Weights of a small image classifier: depths [3, 3, 3].
Rows from block 3 of a small image classifier, named by matrix and row number. Rows with one number belong to one neuron. Each number is 128 + 32 x the weight over its row's rms, rounded and kept within 0 to 255. All counts start at 0.
Before each neuron's rows are labels from the 100 images, of 14976, where the neuron reaches its highest value: "strongest on" is what is common among them; "colour at peak" is the nearest of a few named colours to the mean colour under the peak. Only what is clearly more common there than usual is listed. The data: photos of arthropod specimens (BIOSCAN-5M). In brackets: how many of the 100.
# fc1: MLP up (model.blocks.3.mlp.fc1.weight, 384x96), inputs 0-95
# fc2: MLP down (model.blocks.3.mlp.fc2.weight, 96x384, transposed), outputs 0-95

strongest on: order Hymenoptera (41)
colour at peak: grey (26)
fc1.304 [105  98 127 205 138 159 137 192  98 138 135 143 103 142 118 185 119  88 200 142 138 111 107 139 197 110  96 147 154 114 151 134 146 160 149  60 133 137 100 169 112 152 141 111 133 130 135 162 116 122 150  82  90  98 113  53 167  80 159  88 114 165 100 133  92 144 134  99 167 123 135 186 165 140  43 157 118 120 136 118 139 121 146  79 117 138  95 103 144 141 129 157 117 112  72 207]
fc2.304 [173 155 128  54 144  75 107 167 205 107 124 121 142 139 148  65 111 150 141 113  99 139 167 107  88 103 124  98 149 209 108 166 104 133 106 126 147 126 110  80 140 122 119 134 126 160 115 113  80 113 120 176 174 110 102 187  77 144  97 140 160 102 132 136 194  74 116 154 126 145 131  92 115  76 169 152 141 127 131 117 162 143  88 179 127  91 140 160  76 154 100 153 105 120 182  70]

strongest on: order Lepidoptera (46)
colour at peak: brown (60); black (30)
fc1.240 [176  99  93  54 149 148 106 156  62 117  93 112 116 113 100 118  93 131 102 156  56 137 112 161 169 114 117 176 143 163 161  94 116 177 141 120 117  77 157  97 127 102  71 101 130 148 137 154 108 166 119 137 125 138 152 126 120 114  71  89 128  96 137  81 134 129 139 122 101 208 119 132 121  63  54  58 141 119 117 181 119  80 153  99  95 152 138  86 154 160 126 125 157 114 102 168]
fc2.240 [114 121 165 134 146 137 204 120 170 117 126 213 112 117  80  70 129 151 126  93 165 110 145 129 137 116 153 145 116  84 103 131 159 134 143 147  92 202 154 142 160 142  75 169 118 141 148 144 113 120 177  98 120 119 102 120 129 138 159 107 144 145  86 200 147 102 118 162 192 134  79 192 121 157 193 120  84 151 144  86 151 128 126 113 105 120 128 113  82 132 161  59 140 188 176 117]

strongest on: order Lepidoptera (53)
colour at peak: grey (39); brown (34)
fc1.1 [114 163 165 122 165 130 115 140 149 126 121  82 151 104 103 183 174 116 135 183 115  67 122 192 111  85 124 160 135 139  97 118 143 170 128 153 113  93 159 179  95 192 138  68 139 102 117 112 157 126 148 166 109 113  92  87  93 145 116 114 163 118 112 144 140 104  87 112 149 132 176 114 125 149 159 151 175  29  63 125 122 178 123 110  98 139 101 107  78 158  76 160 142 148 111 191]
fc2.1 [ 84  69  76 155 104 105 128 108 147 108 153  69  51  63 121  48 145 153 126 113 188 150 108 114 143 130 204 185 141 102 132 107 142 100 130 147 123 140 132 161 159 131 123 134 131 107 134 131  91  93  90  91 161 166 154 141  95 211 154 129 104 110 155 120 153 101 131 106 116 198 157 135  98 135  81  85 136 103 137 111 138 123 162 162 177 143  88 117  81 110  92 134 111 105  91 132]

strongest on: order Lepidoptera (73)
colour at peak: grey (57); brown (40)
fc1.377 [193  62 111 144 183 150  56 111 108 107 181 114 141 167 124 106 162  70 130 152 138 180 205 141 121 128 137 134 125  77 183 188 104 111 142 141 119  89 132 125 109 128 116 105 134 110 138 122 150 189 108 111  92 138 178 185  97 175 116 125 111 121 157 137 163 141  84 175 176 118 119 143 138 123  81 147 129 104 112 147 144 132 137  76  96  80  75 105  84 160 145 121 110 142 100 184]
fc2.377 [140 167 146 120  63 122 176 151 153 152 135  86  90 150 144 162  93 157  90 158  80  30  94 117 112 108 138 120 100  90 152 167 117 116 110 121 143  93 120 140  85 107 125  84 127  44 125 116 140 150 139 114 146 150 150  96 165 144 156  76 154 122 190 106 128 118 150  89 145 119 155 107  86 156 148 121 129 152 102  69 134  70 141  94 102  38 132 147 170 146 144 194 133  96 118 120]

strongest on: order Coleoptera (53)
colour at peak: grey (40)
fc1.213 [169 105  91 180 117 119  90 172 213  77  87 191 149  93 151  99 110 133 121 136 146 109 111  98 122 104 108  95 115 169 121 163 146 131 142 140 142 130 155  92 101  85 150 182 126 133 101 103 145 103 128 142 153 135 109 200  93 126 152  89 138  90  89  69  83  82 161 155 144 146 203 133 113 107  65 151 152  96 150  86 104  63 119  82 154 144 123  94 172 135 129 124  99  97 113 104]
fc2.213 [163 152 136 103  83 153 147  72 145 156 112 160 141  96  66 120 146 148 136 113 138 165 111 133 135 132 126 128 143  83 149 143 166 163 117 135  90  84 155 166 159 143  94  95 203 105 161 113 155  69 132  97  79 114 117  92  97  70 100 139  81 126 212 156  68 102 156 117 102 180  98 135  79  89 140 139 154 181 141 148  86 107 174 134 112  78 110 127 172 138 164 187 130 152 117 137]

strongest on: order Coleoptera (51)
colour at peak: grey (61)
fc1.282 [202  67 105  91 131 130 104 159 182 163 100 171 193 140 124 173 145 129 184 108 160 106 150 145  94 188 109 125 114 123 135 195 122 120  97 103 109 165 144 156 127 119  67 128 125 122 136  78 174 122 140 127 172 115 143  83 129 177 125  96 158 152 121  94  94 143 114  64 196 123 112 104 178 136 145 133 117 117 152 123 141  91  64 123 124 149  78 153 103 170  97 129 175  95 100  94]
fc2.282 [139 227  86 125 117  97 155 133 128  86 119  41 121 181  88  95 123  97 118 141 119 208  96 100 129  99 125  94 120 165 140  88 132 126 117 110 133  93 119 112 144  67 142 121 118 129 113 117  77 114  78 112  38  86 124  96  95 118  83 148 144 102 142 181 123 158 157 150  86 140 176 170 130 128 154 140 119 127 130  81 150 129 121  86 144 114 147  99 149  64  99 138  91 127 111 172]

strongest on: order Hymenoptera (46)
colour at peak: grey (48)
fc1.293 [205 152  94 143 144 159 116  58 137  93 121  84  92 106 104  89 143 150 135 123 155 152 100 210  97 112  70 109 150 162 167 102 139 147 132 125  77 133 148 143 175 140 108  80 125 159  43 141 195 142 150 104 156  92  83 135 152  91  91 143 128 120 108 158 129 152 123 122 162 165 147 128 108 118  90 161 134 130 110  68 150 126 205 133 167 141  68 133 138 152 158 146 138 170 150 121]
fc2.293 [110  97 170  72 101 156 137 153 126 145 140 130 151 111 135 186 157 125 107 135  69 101  76  70 115 166 170 182 156 140 137 142 156 112 135  84 162 109 107 125 174 141 163 145 144 120 187  85  93  93  89  74 143 181 132 107 114 103 147  95 162 166 115 136 109 130 205 134 124 110 148 171 171 163 144 154 203  78 170  97 114  76  96 109 130 156 124 129 173 126 124 151 179  86 133 106]

strongest on: order Coleoptera (40)
colour at peak: brown (53); black (44)
fc1.37 [158 122 158 111 137 106 160 176 147 130 118 124 128 104 146 122 120 141  92 148 153 148 141 119 145 142 188 141  41  93 169 113 160 212 145 176 116 126 149 142 133  85 134 177 146  66  54 168 174  84 108 124 152 150 122 126 132 132 135  98 103 140 129 124 122 170 128 106 128 157 154 179 214  72 102 162 140 172 144 124  92 138 116 122 128 149  59 127 171 193 127  80 139 150 128  88]
fc2.37 [152  74 134  99 163  76 141 124 127 135 111  91 140 163 143  80 145 137 201  57 157 113 134  91  37  77 118 169 103 126 156 145 175 104  76 151 121 135 146 157 111  86 116 131  71  91 191 136 158 110 138 129 130 124 109 135 132 121 112 186 124 174 125 121 125  87  94 157 140 128 138 163  85 120 133 166 127  71 111  55 155 148  47 138 147  83 119 152 139 106 108 141 134 135  91 117]

strongest on: order Hymenoptera (56)
colour at peak: grey (27)
fc1.372 [ 83 137 167 135 117 131 177  77 113 138 133 140 196 149 145 105 103 198  87 119 117 163 117 110 107 101 127 128 148 131 129  87 120 105 102  95 125  91 102 145 163 146 108 194 166 144 126 148 119 194 109 139  89 122 119 142 191 171 148  92 163 107 150 119  75 185  77 122  53 156 118 100 152 118  99 112 142 195 129  90 111  82 116 145 123 149  56  77 136 151 154 133 144 166  96 175]
fc2.372 [134 113  68 133 111 120 148 132 126 113 119 159 127 154 124  81 163 110 101 123  72  69 138 147 169  97 146 190 115 149  83 177 117 142 134  95 158  91 128 111 112 125 124 153 165  91 111 146  84 110 128 152 206  99 148  74 126 109 171 217  56 110 143 158 132 136 162  47 181 163 103  95 109 133 159 142 166 106 155 140 127  92 175 123 166 163 146 127 102 143 121 126  80 159 163 142]

strongest on: order Hemiptera (30)
colour at peak: grey (30)
fc1.162 [158  43 144  96 149  87  95 176 121 144 130 102 149 131 167  77 144 152  96 125 139 148 108 145  83 101 119 169  77 107 100 168 155 122 105 154  74  98 112 109 118 164  52 104 154 130 112  73  96 150 137  85 153 159  94 140 121  94 104 105 150  49 129 132 109 161 190  99 102 160 145  73 156 172 184 112 149  76 108 108 115 147 164 155 148 131 133 116 123 128 161 158 184 100 118  94]
fc2.162 [112 127 142 135 186 169 141  83 135  86  93 157 167 125  88 206 129 101 185 152 134 132 135 138 108 161 106 106 185 153  64 111  88 113  99 129 129  94 130 107 140  57 132 167  95 175 145 135  96 114  94 135 139 177 124 127 110 116 180 177 116 212 109 117 119 135 138 146 125 100 167 147 136  79 157 151 178 106 123 145 148 129  30 119 124  98 138 169 101 117 137  96  72 136 103 111]

strongest on: order Hemiptera (39)
colour at peak: grey (55)
fc1.151 [ 98 167 156 116 116 161 145 194 134 120 181 131 153  97  81 142 134  83  73 188 134  96 168 156 140 123 160 117 119  97 106 105 123 139 131  85 120 103 196 173 178 162 133 108  95  99 105 139 151 148  80 143 124 124 127 114 108 146 115 158 168 156  89  87  77 116 162 159 120 121 145 191  97 152  33 116 149  60 132 100 124 198 131 146 118 170 164 166 134 123 123 163 162 122 104 158]
fc2.151 [160 125 134 154  88 136  90 179 132 140 168 135 142  73  99 103 169 110 137 105 156 138 134 107 112 124 172  76 109 128 116  95 114 112  73 134  78 107 115 154  94 173 151  73 187 218 137 148  77 102 118 143 144  86 141 152  90 138 147  89 135  83 152 179 120  43 107 117 150 167 182  85 110  84 147  84 102 128 132  70 110 107 120 119 157 108 116 171  66 112 130 112 123 140 123 163]

strongest on: order Lepidoptera (38)
colour at peak: grey (72)
fc1.351 [217 107 204 144 137 193  52 149 151 100 152  80  94 125  79 140 129 126 100 119  94 116 185 184 118  90 198 121  89  63 139 180 119 140 138 119 114 130 128 142 113 106 178 103 112  98 143  90 117 151 148  78 105 144 126 139  85 169 106 146 156  91 125  82 114  89  84 107 149 102  99 175 109 108 110 127 127 138 127  92 125  90 121 138 138  86  97 154 115 137 134  76 141  90  96 140]
fc2.351 [ 43 155 124 165  92 142 114 140 172  87 129 121 158 169 120  79 123 150 125 119 162 120 140 119 126 159  93  87 112  99  80 141 137 157 116 103 149 105 143 136 112 113 125  82 149 134 107 162 121 136 128 156 139 134 115 186 113 101 190  99 107 192 111 120  90  81 155 128 210  75 171 134  79  91  94  72 145 132 135 186 146  88 137  99 157 119 151 205 148  65 112 144  99 102 100 157]

strongest on: order Coleoptera (52)
colour at peak: grey (80)
fc1.30 [122 141 107 158 144  88 139 126 178 124 134  58 161  83 136 167  82 152 109 106 141  93 130  74 158 112 160 161 144 151  43 103 173  87 134 166 181 110  91 134 122 116 133 105 111 119 133  96 135 164 134 102 150 143  81 105 140 125  66 160 139  95 116 150 177 175 177  89 108 100 105  80 111 139 154 151  99 138 136 161 104 150 141  83  89  91 111  74 102 161 123 107 144 122 182  41]
fc2.30 [101 109  97  89 183 147 103 127 128  53 132 125 128 123 140 100 120  82 120 172 111 174 118 120  29 121 154  41  97  86 171  65 152 130 132 111 109 125 142  99 110 169 135 125 106 122  90 165 134 126 150 152 126  72 119 148  80 119 176 147  98 123 174 156 157  87  87 158  77 122 144 149 122 129 131  93 133 148  49  85  92  75 109 110 104 159 137 140 149 130 157 167 121 155 102 109]

strongest on: order Hymenoptera (47)
colour at peak: grey (55)
fc1.373 [125 171 144 151 117 152 114 141 120 115 160  62 153 114  47 173  91  73 163 133 134 105  61 134 113 128 147 136  95 158  96  95 121 107  81 128 111 131 136  70 157 191 149 144 231 124 126 109 130 124  85 124  69 125 134 185  98 133  95 119 122 131  62 182 154 134 138  90  84 146 162 104 156 147 107 167 149  85  85 111  82 146 111 129 133 151 181 136 137 113 131 114 108 131 136 171]
fc2.373 [121 118 144 175 139 110 105 169 138 119 111 232 126  95 125 168 136 137 121 123 177 143 158 178 156 146  99 173 116 124 104 147 138 104 156 108 113 147 170 168 170 150 127  78 104 145 134 130 135 111 159 169 163 134 149 117 195 153 160  77  68 156 115 104 153  76 136 161 156 191  96 125 120 110 141  74 112 170 192 169 119  76 178 108 135 108 145 143 162 168 165 163  86 153 144 166]

strongest on: order Coleoptera (49)
colour at peak: grey (67)
fc1.275 [129 142 139 133 106 183  90  66  90 129  77  71 127 149 102 134 119 103 104 141 137 146 146  98  42 112 110 196 125 137 170 121 162 107 167 125 158 121  83  91 127  79 178 173 171 137 110  41  95 145 114 154  89 187 106 113 122 113 133 108  72 106  85 195 126 159 170 140 130 110 132 128 144  77 111 151 115 159 106 172 158 101 163 127 152 135 116 133 147 171 124 154  94 136 165 104]
fc2.275 [162 116  92 129 124 120 124 216 157 198 186  95  95  90 140 137 160 110 141 140 118 146  86 140 129 134 116 142 153 132  99  70 139  34 131 142  92 147  66 155 129 184 125 110 137 152 146 194 152 110  95 126 154  99 133 128 150  73 142 133 174 128 122 113 132 153 137  73  81 151 127 152 110 182 109 173 112 168 101 102 126 139  87 135 119 166  93 106 118  50 146 120 188 108 120 135]

strongest on: order Hymenoptera (43)
colour at peak: brown (70)
fc1.362 [119 110 255 119 123 130 139 161 155 150  84 134  31  78  95 142 114 155 135 101 125  72  64 124 101 141 113 158 101 116 147 121 123 135 131 113  94 112 152 139 130 113  97 204 110 135 122 149 155  78 130 127 128 179 113 159 108 136 147 147 111  81  81  91 114 106 181  82  77 165 145 158 162 120 102 156 100 120 104 121 147 105 146 141 136 154 105 134 170 152 148  75 151 140 139 117]
fc2.362 [108 121 209 162 158 118 206 172 116 146 164 101 143 124 149 150 129 132  79 100 125 100 120 152 145 146 145 116 115  90 117 178 171 152 117 151 190  27 113 133 108  96 117 124 110  63 103 179 139 154 118  89 112  98 165 107 140 218 125 134 135 104 146 143 197 172  90 132 112  96 114 172 126 189 117 126 136 130 147 160 117 107 155 127 171 101 129 136 110 135 127 169 111 147 177 121]

strongest on: order Lepidoptera (43)
colour at peak: brown (70); grey (30)
fc1.251 [ 76 142 120 182 183 128  84 119 116 114 146 149  93 101 172 209 135 195 158 177 187 177 134  87 113 102 182 135 121 180 107 150 137 169 118 139 134 107  99 174 125 136 163 111 123  90 148  84 168 164 115 158 148 149 110 100  98 145 103 126  72 162 168  98 121  41 147 147 116 139 140 120 145 105 116 137 117  81 109 126 117  97 136 110 135 177  79 138 134 169 120 119 158 107 106 197]
fc2.251 [ 98  82 107 146 112 148 125 111 152 180  87 132 129 112 199 133 171 159 113 115  92 110 160 123  95 113 114 169 147 147 109 146 105 113 126  94  88 138  87 169 101 152 162  91 191  72 115 149 105 150  35 140 116 112 137 135 141 153 149 178 145 100  97 161 116 142  56 113 111 159 190 157 105  96 120 118 192  69  95 156 147 130  88 162 110 143 122 100 122 194 170 113 149 107 114  82]

strongest on: order Hymenoptera (42)
colour at peak: grey (64)
fc1.225 [ 85 146  94 111 162 125 142 142 130 118  93 201 138 121 113 106  90 137  61 118 114 120 126 124 112  97 104 117 104 213  94  71 165 159 134 105  88 100 139 119 114 144 124 112 150 111 171 107 162 127 123 128  91 164 131 151 127 173 174 167 113 165  44 143 183 141 174 106 173 139 145 110 135 120 121 158 176 101 109 134 104 113  59 180 104 134 144 181  67 142 150  59 100  96 140 153]
fc2.225 [124  88 111 141  91 159 156 130 122 163 187 110 110 129 151 123 151 202 122  94 142 144 155 114 145 139 103  92 158 155 174 116 165 129 191 113  97 132 199  60 208 120 166  90 173  88 102 176 117 159  92 153  95 119 123  54 121 117 103 124 100 140 173 119  66 164 108 152 129 146 118 144  94 111 126  79 163 157  93 157 115  99 109 129 147 126  77  81 144 118 160 152 163 103 143  90]

strongest on: order Coleoptera (44)
colour at peak: grey (34)
fc1.127 [116 113 174 189 185  90  91  96 151 186 115 145 153 182 135  88 136 138  98 130 124 150 109 128  91 114  95 179 134 154 148 171 190 106  61  81 171 129 132 155 157 107 179 151 108  97 161  88 112 108  93 112 151  64 102 112 131 128 180 166 104 132 183  57  86 103  93 138 144  98 102 116 125  81 129 136  96  94 149  81 132 110 159 126  92 123 113 110 108 152 147 107  73  90 133 155]
fc2.127 [138 110 110 146 137 118 111 164 169 122 117 174 148 196  87 139 101 140 119 121 138 158 185 126 105 120 163 141 111  82 125 133 150 173 171  99 136 138 100 124 103 117 127 147 132 194  64 164 117  91 142 194 184 123 154 116 132 117  84 149 188 170 109 133 178 166 150 175 118 151  58 131  57  93 103 158 120 144 139  73  47  87 135 173 131 107 153 133 106 177 125 127 152 164 146 136]

strongest on: order Coleoptera (42)
colour at peak: grey (69)
fc1.70 [161  82 159 168 158 148 120 166 205 138 110 137 161 137 115 165 178 116 113 160 118 110 128 151 141 112 123  98 135 114  76 176 137 131 135 156 111 130 169 134 165  98 166 108  79 153  80 115 104 154 128 138 117 104 155 189 192 138 123  71 101  75  86 143 173 124 143 132 119 141 206  68 105  83 124 121 187 114 155  62 161 107 156 134 122 116  93 116 107 107 182 182 124 161 162 151]
fc2.70 [117 163  86 163  83 118 129 160 118  84 116 170 151 148  70 144 120 108 134  90 202 122 132 146 125  97 172 142 150  99 117 120 133 117  90 108  92 167 117  88  94 153  92 115  95 113 117 120  98 143 108 107 122 171 129 135 106 149  94 134 139 222 186 118 115 112 124 125 193 109  69 172 139 108 101  86 179 152 150  94 115  88 146  89 203 129 202 141 172 122 111 125 100  72 153 134]

strongest on: order Coleoptera (42)
colour at peak: grey (64)
fc1.10 [138 137  94  89 146 113 111 104 152 192 122 104 164 132 142 130 173 120  69 161 172 162 137 128 136  81 182 101 174 161 120 153 159 115 102  96  76 170 145 106 127 109 142 118 138 134 191  73 163 111 126 143  91  94 179 141 138  96 123  51 127  77 114  49  99  62 138 110 178 116 127 116  70 129 135 119 101  69 143 147 150  99 141 127  92 122 117 110  95 110 120 156  64 161 101 112]
fc2.10 [143 113 166 156 135 141 168 171  79 108 149 107 150 120  70 166 151 135 157  54 110  91 129 116 144 143 140  91 122 164 155  98  64 157 131 117 143  93  52 168 110 115  89 143 141  55 109 162 118 153 149 134 139 126 171 101  69 135 110 229 137 130 134 149  93 180 112 119  89 122 144 129 106 113  91 136 118 163  85  72 184 124 119 114 179 136  86  84 158 148 120 111 116  90 114 125]

strongest on: order Hemiptera (33)
colour at peak: grey (62)
fc1.122 [125 140 157 127 184 120 176 100 129 163 133 102 142 132 124 156  98 149 104 146 116 144 165 167  89 107 152  90 154 123 152 147  62  91 135  79  79 154 122 181  88 165 184 147 109 137  81 125 154 170  80 151 125 107 117 132 173  69  97 110 114 107 151 126 123 177 132  92 163 183 109  65 187 154  83 142  89 145 142 117  91  97 139 110 185 112 121 121 111  84  56 173 140  71 141 124]
fc2.122 [128 127 105 162 120  79 118  98 157 116 147 142  64  87 154 143  77 151 115 154 148 116  91  73 124  82 130 126 112 198 118 104 201 105 101 155 105  80 149 125 162 163  88 185 189 103 118 127 122 157 166  88 117 116 133  97  85 150 138 162 162 114 111  95 177  73 140 117  76  60 169 163  93 105 137 141 139 137 115 147 113 151 114 125 105 112 105 107 128 147 143 194 164 202  98 118]

strongest on: order Lepidoptera (31)
colour at peak: grey (64); brown (27)
fc1.4 [152 153  91  81 189 114 108 178  98 169 179 123 107 105 113 153 170 199 154 123 107 144 138 147  93 153  98 108 154 204 105 113  76  87  72 160 143 172 142 120 146 117 152  85 155 112  92  74 160  50 148  44 140 128  98 107 120 127 105 119  89 123 120 154 130 112 108 126 136 170 155 117 168 132 115 144 150 120 127 137 127 115 171  83  85 119 170 142 119  89 133  82 139 180 104 163]
fc2.4 [147 103  99 110 131 111 193 121 113 129 105 159 104 115 125 168 110 154 126 139  93  95 150 141 101 101 167 218  36 118 165  99 127 174 166  61 128 120 136 110 128 133 135 133 123 143 104 158 116 191  92 114 173 103 129  98 143 146 122 107 116 126 147 120  87 154 128 109  92 120 127  57 135 181 124 133 106  94  95 164 117 199 176 159  94  83 182  99 129 155 143 181 153  84 165 164]

strongest on: order Lepidoptera (27)
colour at peak: grey (48)
fc1.139 [118 145 112 174 185 166 174 114  86 122 229 172 116 170 151 131  95  93  83 127 179 117 164 131 152 140 148 163 122 113 157 121 111 149 132 135  93 131  97 130 158  82 128 121  84 175 109 132 131 123 158 126  83 146 125 154  61 141 137 117 149 125 132 182 190 152  94 143 110 160  96 101 103  96 121 112 108 119 129 187 123 212 118  97  96  98  93 114  91  41 122 125 126 127 124 173]
fc2.139 [201  95 173 123 129 108 161 101 165 157  89  92  53 150 167 119 131 147 142 129  66  85 119 122  88 126 148  87 149 116 109 177 152 165  72 106 152 115 150 116 107 126 138  75 131  47 157 142 133 181 141  53 140 121 119 108  81 158 125  66 194 149 123 121 103 125 104  98 165 127 144 164 154 132 117 166 118 140 109  96 212 121 103 158 149 141 138 141 163 131 156 116 123  91 113 117]

strongest on: order Diptera (67)
colour at peak: grey (60)
fc1.113 [120 130  87  97 101 120 113 143 111 135 165 158 136 127 167 140  85 101  87 117 107 140  95  71 112  99 159 100 124 154 153 119 127 122 160 110  82  70  92 129 119 102 101 100 175  73 105 125 156 154  81 127  46 128  55 140 123 150 142 110 107 109 158 109 160 131 127 103 174 107  75 118 115 108 163  79 113 178  94 185  80 102  86  84  85  68 106 122 156  49 156 128 149 141 118 170]
fc2.113 [184 100  78 121 156  56 129  96 121  87 175 146 123 129 141 158 163  97 137 132 135  76 132 141 133 140  79 163  99 140  90 144  89 101 140 159 168 156  84 100 102 147 116  85  82 108 110 120 144 193 117  72 134 123 157 127 106 101  77  92 149 178 157 123 137 174 135 104  77 159 168 118 143 107  89 120 120 150  77 155  96 102 197 105 129  93 105 135 142 124 145  41 125 115 184  89]

strongest on: order Lepidoptera (27)
colour at peak: brown (80)
fc1.174 [141 154 163 164 163 166 106 125 125 104 102 156 143 176 104  96 121 116 146 101 130 110 128 196 110 105 197  91 125 120 131 145 132 161  67  87  61 145 150 121 211 126 112 129 118 163 180 143 148 176 126 157 146 133 115 133 112 113 167  91  85 105 117  68 108 120 161 106 158 116 192 154  96 128 147  85 124 141 123 109 139  56 102  74  76  81 181 111 157 120 172  87 167 139 128 151]
fc2.174 [140 156 129  94 148 156 138 157  72 100  88 178 135 172 136  84 152 111 128  82 234 120 121 125 107 190 158  98 124  91 139  46 109 179 153 109 147 120 109 128 131 107 143  89 138 200 140 141 156 142 102 111 111 137 109 154 126 149  94  57 148 161 147 103 157 154  82 117 173 126 104 114  92 112  64  85 109 155 131 187 126 124 129  94 135 126  92 131 122  76 154 143  90 119  83 122]

strongest on: order Hymenoptera (56)
colour at peak: grey (53)
fc1.219 [163 102 163  98 171 145 196 124  75 117 146 150 121 135 109 127  62  80 179  37 152 149 132 158 163 136  87 143 108 136 109 140 160 114 150  85 112 139 142 101 103 163 168 135  87 173 132 172 185 126 108 110 159 115 117  99 145 103 138  78  88 116  47 155 104 130 133 118 150 105 147 154 100 109  97 166 123 124  98 158 110 134 197  94 131 100  97  93  80 119 133  86 162 129  65 135]
fc2.219 [125 174 159  90 120 107  82 145 146 189 146 119 126 195 125 164 133 101  86 140 119  92 120  87  67 136 153 109  87 109 159 153 113 143 180 103 152 157 113 114 167 104  85 146 146  88 128  51  98 102  45 100 163 166 107 136 113 102 165 133 113 137 162 130 149  97 160 108 106 147 136  65 150  98 163  98 125  97 149 104 147 133  94 131 152 149 167 168 203  64 115 127  97 104 175 130]

strongest on: order Coleoptera (48)
colour at peak: grey (57); brown (26)
fc1.35 [ 91 142 132 144 207 116 144 157 142 139  70 157 137 136 186 152 137 147 101 104 122 152 171 128 142 219 123  76 131 165 207 114 129 136 104 113 151 115 163 130 148 143  77 152  92 129 131 156 139 183  82 118 114  79 110  90  85  73 107  94 146  87 176  98 127 104 113 152 191 125  97 106 176 191 105 150 133 108 165 111 122  88 146 128 143 162  94 134 156 173 144  69 135 128 142 118]
fc2.35 [ 71 135 119 165 116  83  95 100  97 185 167 151 143 183 141 128 111 146 130 105 141 134 100 112 146 114 104 124 155 113  83 117 120 148 169 124 120  41  84 138 133 148 103  75 170 122 157 108 139 168 166 158 157 150 116 157 145 163 132 178 137  88 135 114 150 139 113 105  53 111 132 118  90 232 128 174  89 137 108 124 166  99 116  87 100  89  60 103 136 122 114 164  94 119  70 150]

strongest on: order Hemiptera (58); family Cicadellidae (30)
colour at peak: grey (49); brown (31)
fc1.242 [100 112 137 178 131 126 176 129 130 181 130 131 109 113 142 145 154 166 160 151 101 110 106 155  98 102 156 144 154  96 122 174 128 109 143 112 132 148 104 128  58 163 127 191 155 168  97 149 120 149 118 112 114 142  95 156 194 143  97 177  81  98 158  87 181 130 164 109  84 156 158  90 143 142  55 146  64 107  96 116  98 167 129  73 106 107  70  94 138 132 131  68  96 209 141 124]
fc2.242 [122 130  65 144 103 113  84  62 132 155  73 124 178  96  64 159 119 174  96 171 134 149  80 101 131 136 107  87 130 104 161 113 143 187 154  94 147  80 152 107 120  85 129 187 136 183 126 140 146 122 132 164  68 115  53 119 120  78 150  80 124 164  97 100 129 141 110 170 109 153 116 143 158 102 200 164 131 161 156 113 106 178  82 127 160 153 131 111 130 120 133 164 131 114 163 156]

strongest on: order Hemiptera (45); order Lepidoptera (31)
colour at peak: grey (56)
fc1.184 [122 138 115 132  80 123 197 177  85 153 150 131 145 133 137 164 122  71  80 145 112 154 112 146 171 144 150  95 147  66 129 135  65 166  86  97 126  50 183  99 102  98 162 155 191 104 134 167 112 152 140 121  72  89 193 152 114 109 163 121 158  89 113 148 120 152 122 161 152 184  75  95 128 161 146 115 113 129  87 150 107 126 119  80 118 107 107 137 122 176 165 117  87 106 163 156]
fc2.184 [144 181 139 148  94  60 107 140 115 135 159 123  90 135 131 132 119 131 129 111 116  67 163  97 140  94 135 195  77 150 101 118 120 171 104 142  51 166  69 149 160 163 111 196 117 116 145  78 160 165 113 118 125 134 139 103 225 145 193 102  68 147 166 122 108 143  93 128 111  90 158  90 157 144 171 181 123 156 120 104 154 124  89 146 105 137 103 102 162 130 112 102 154 130 107 100]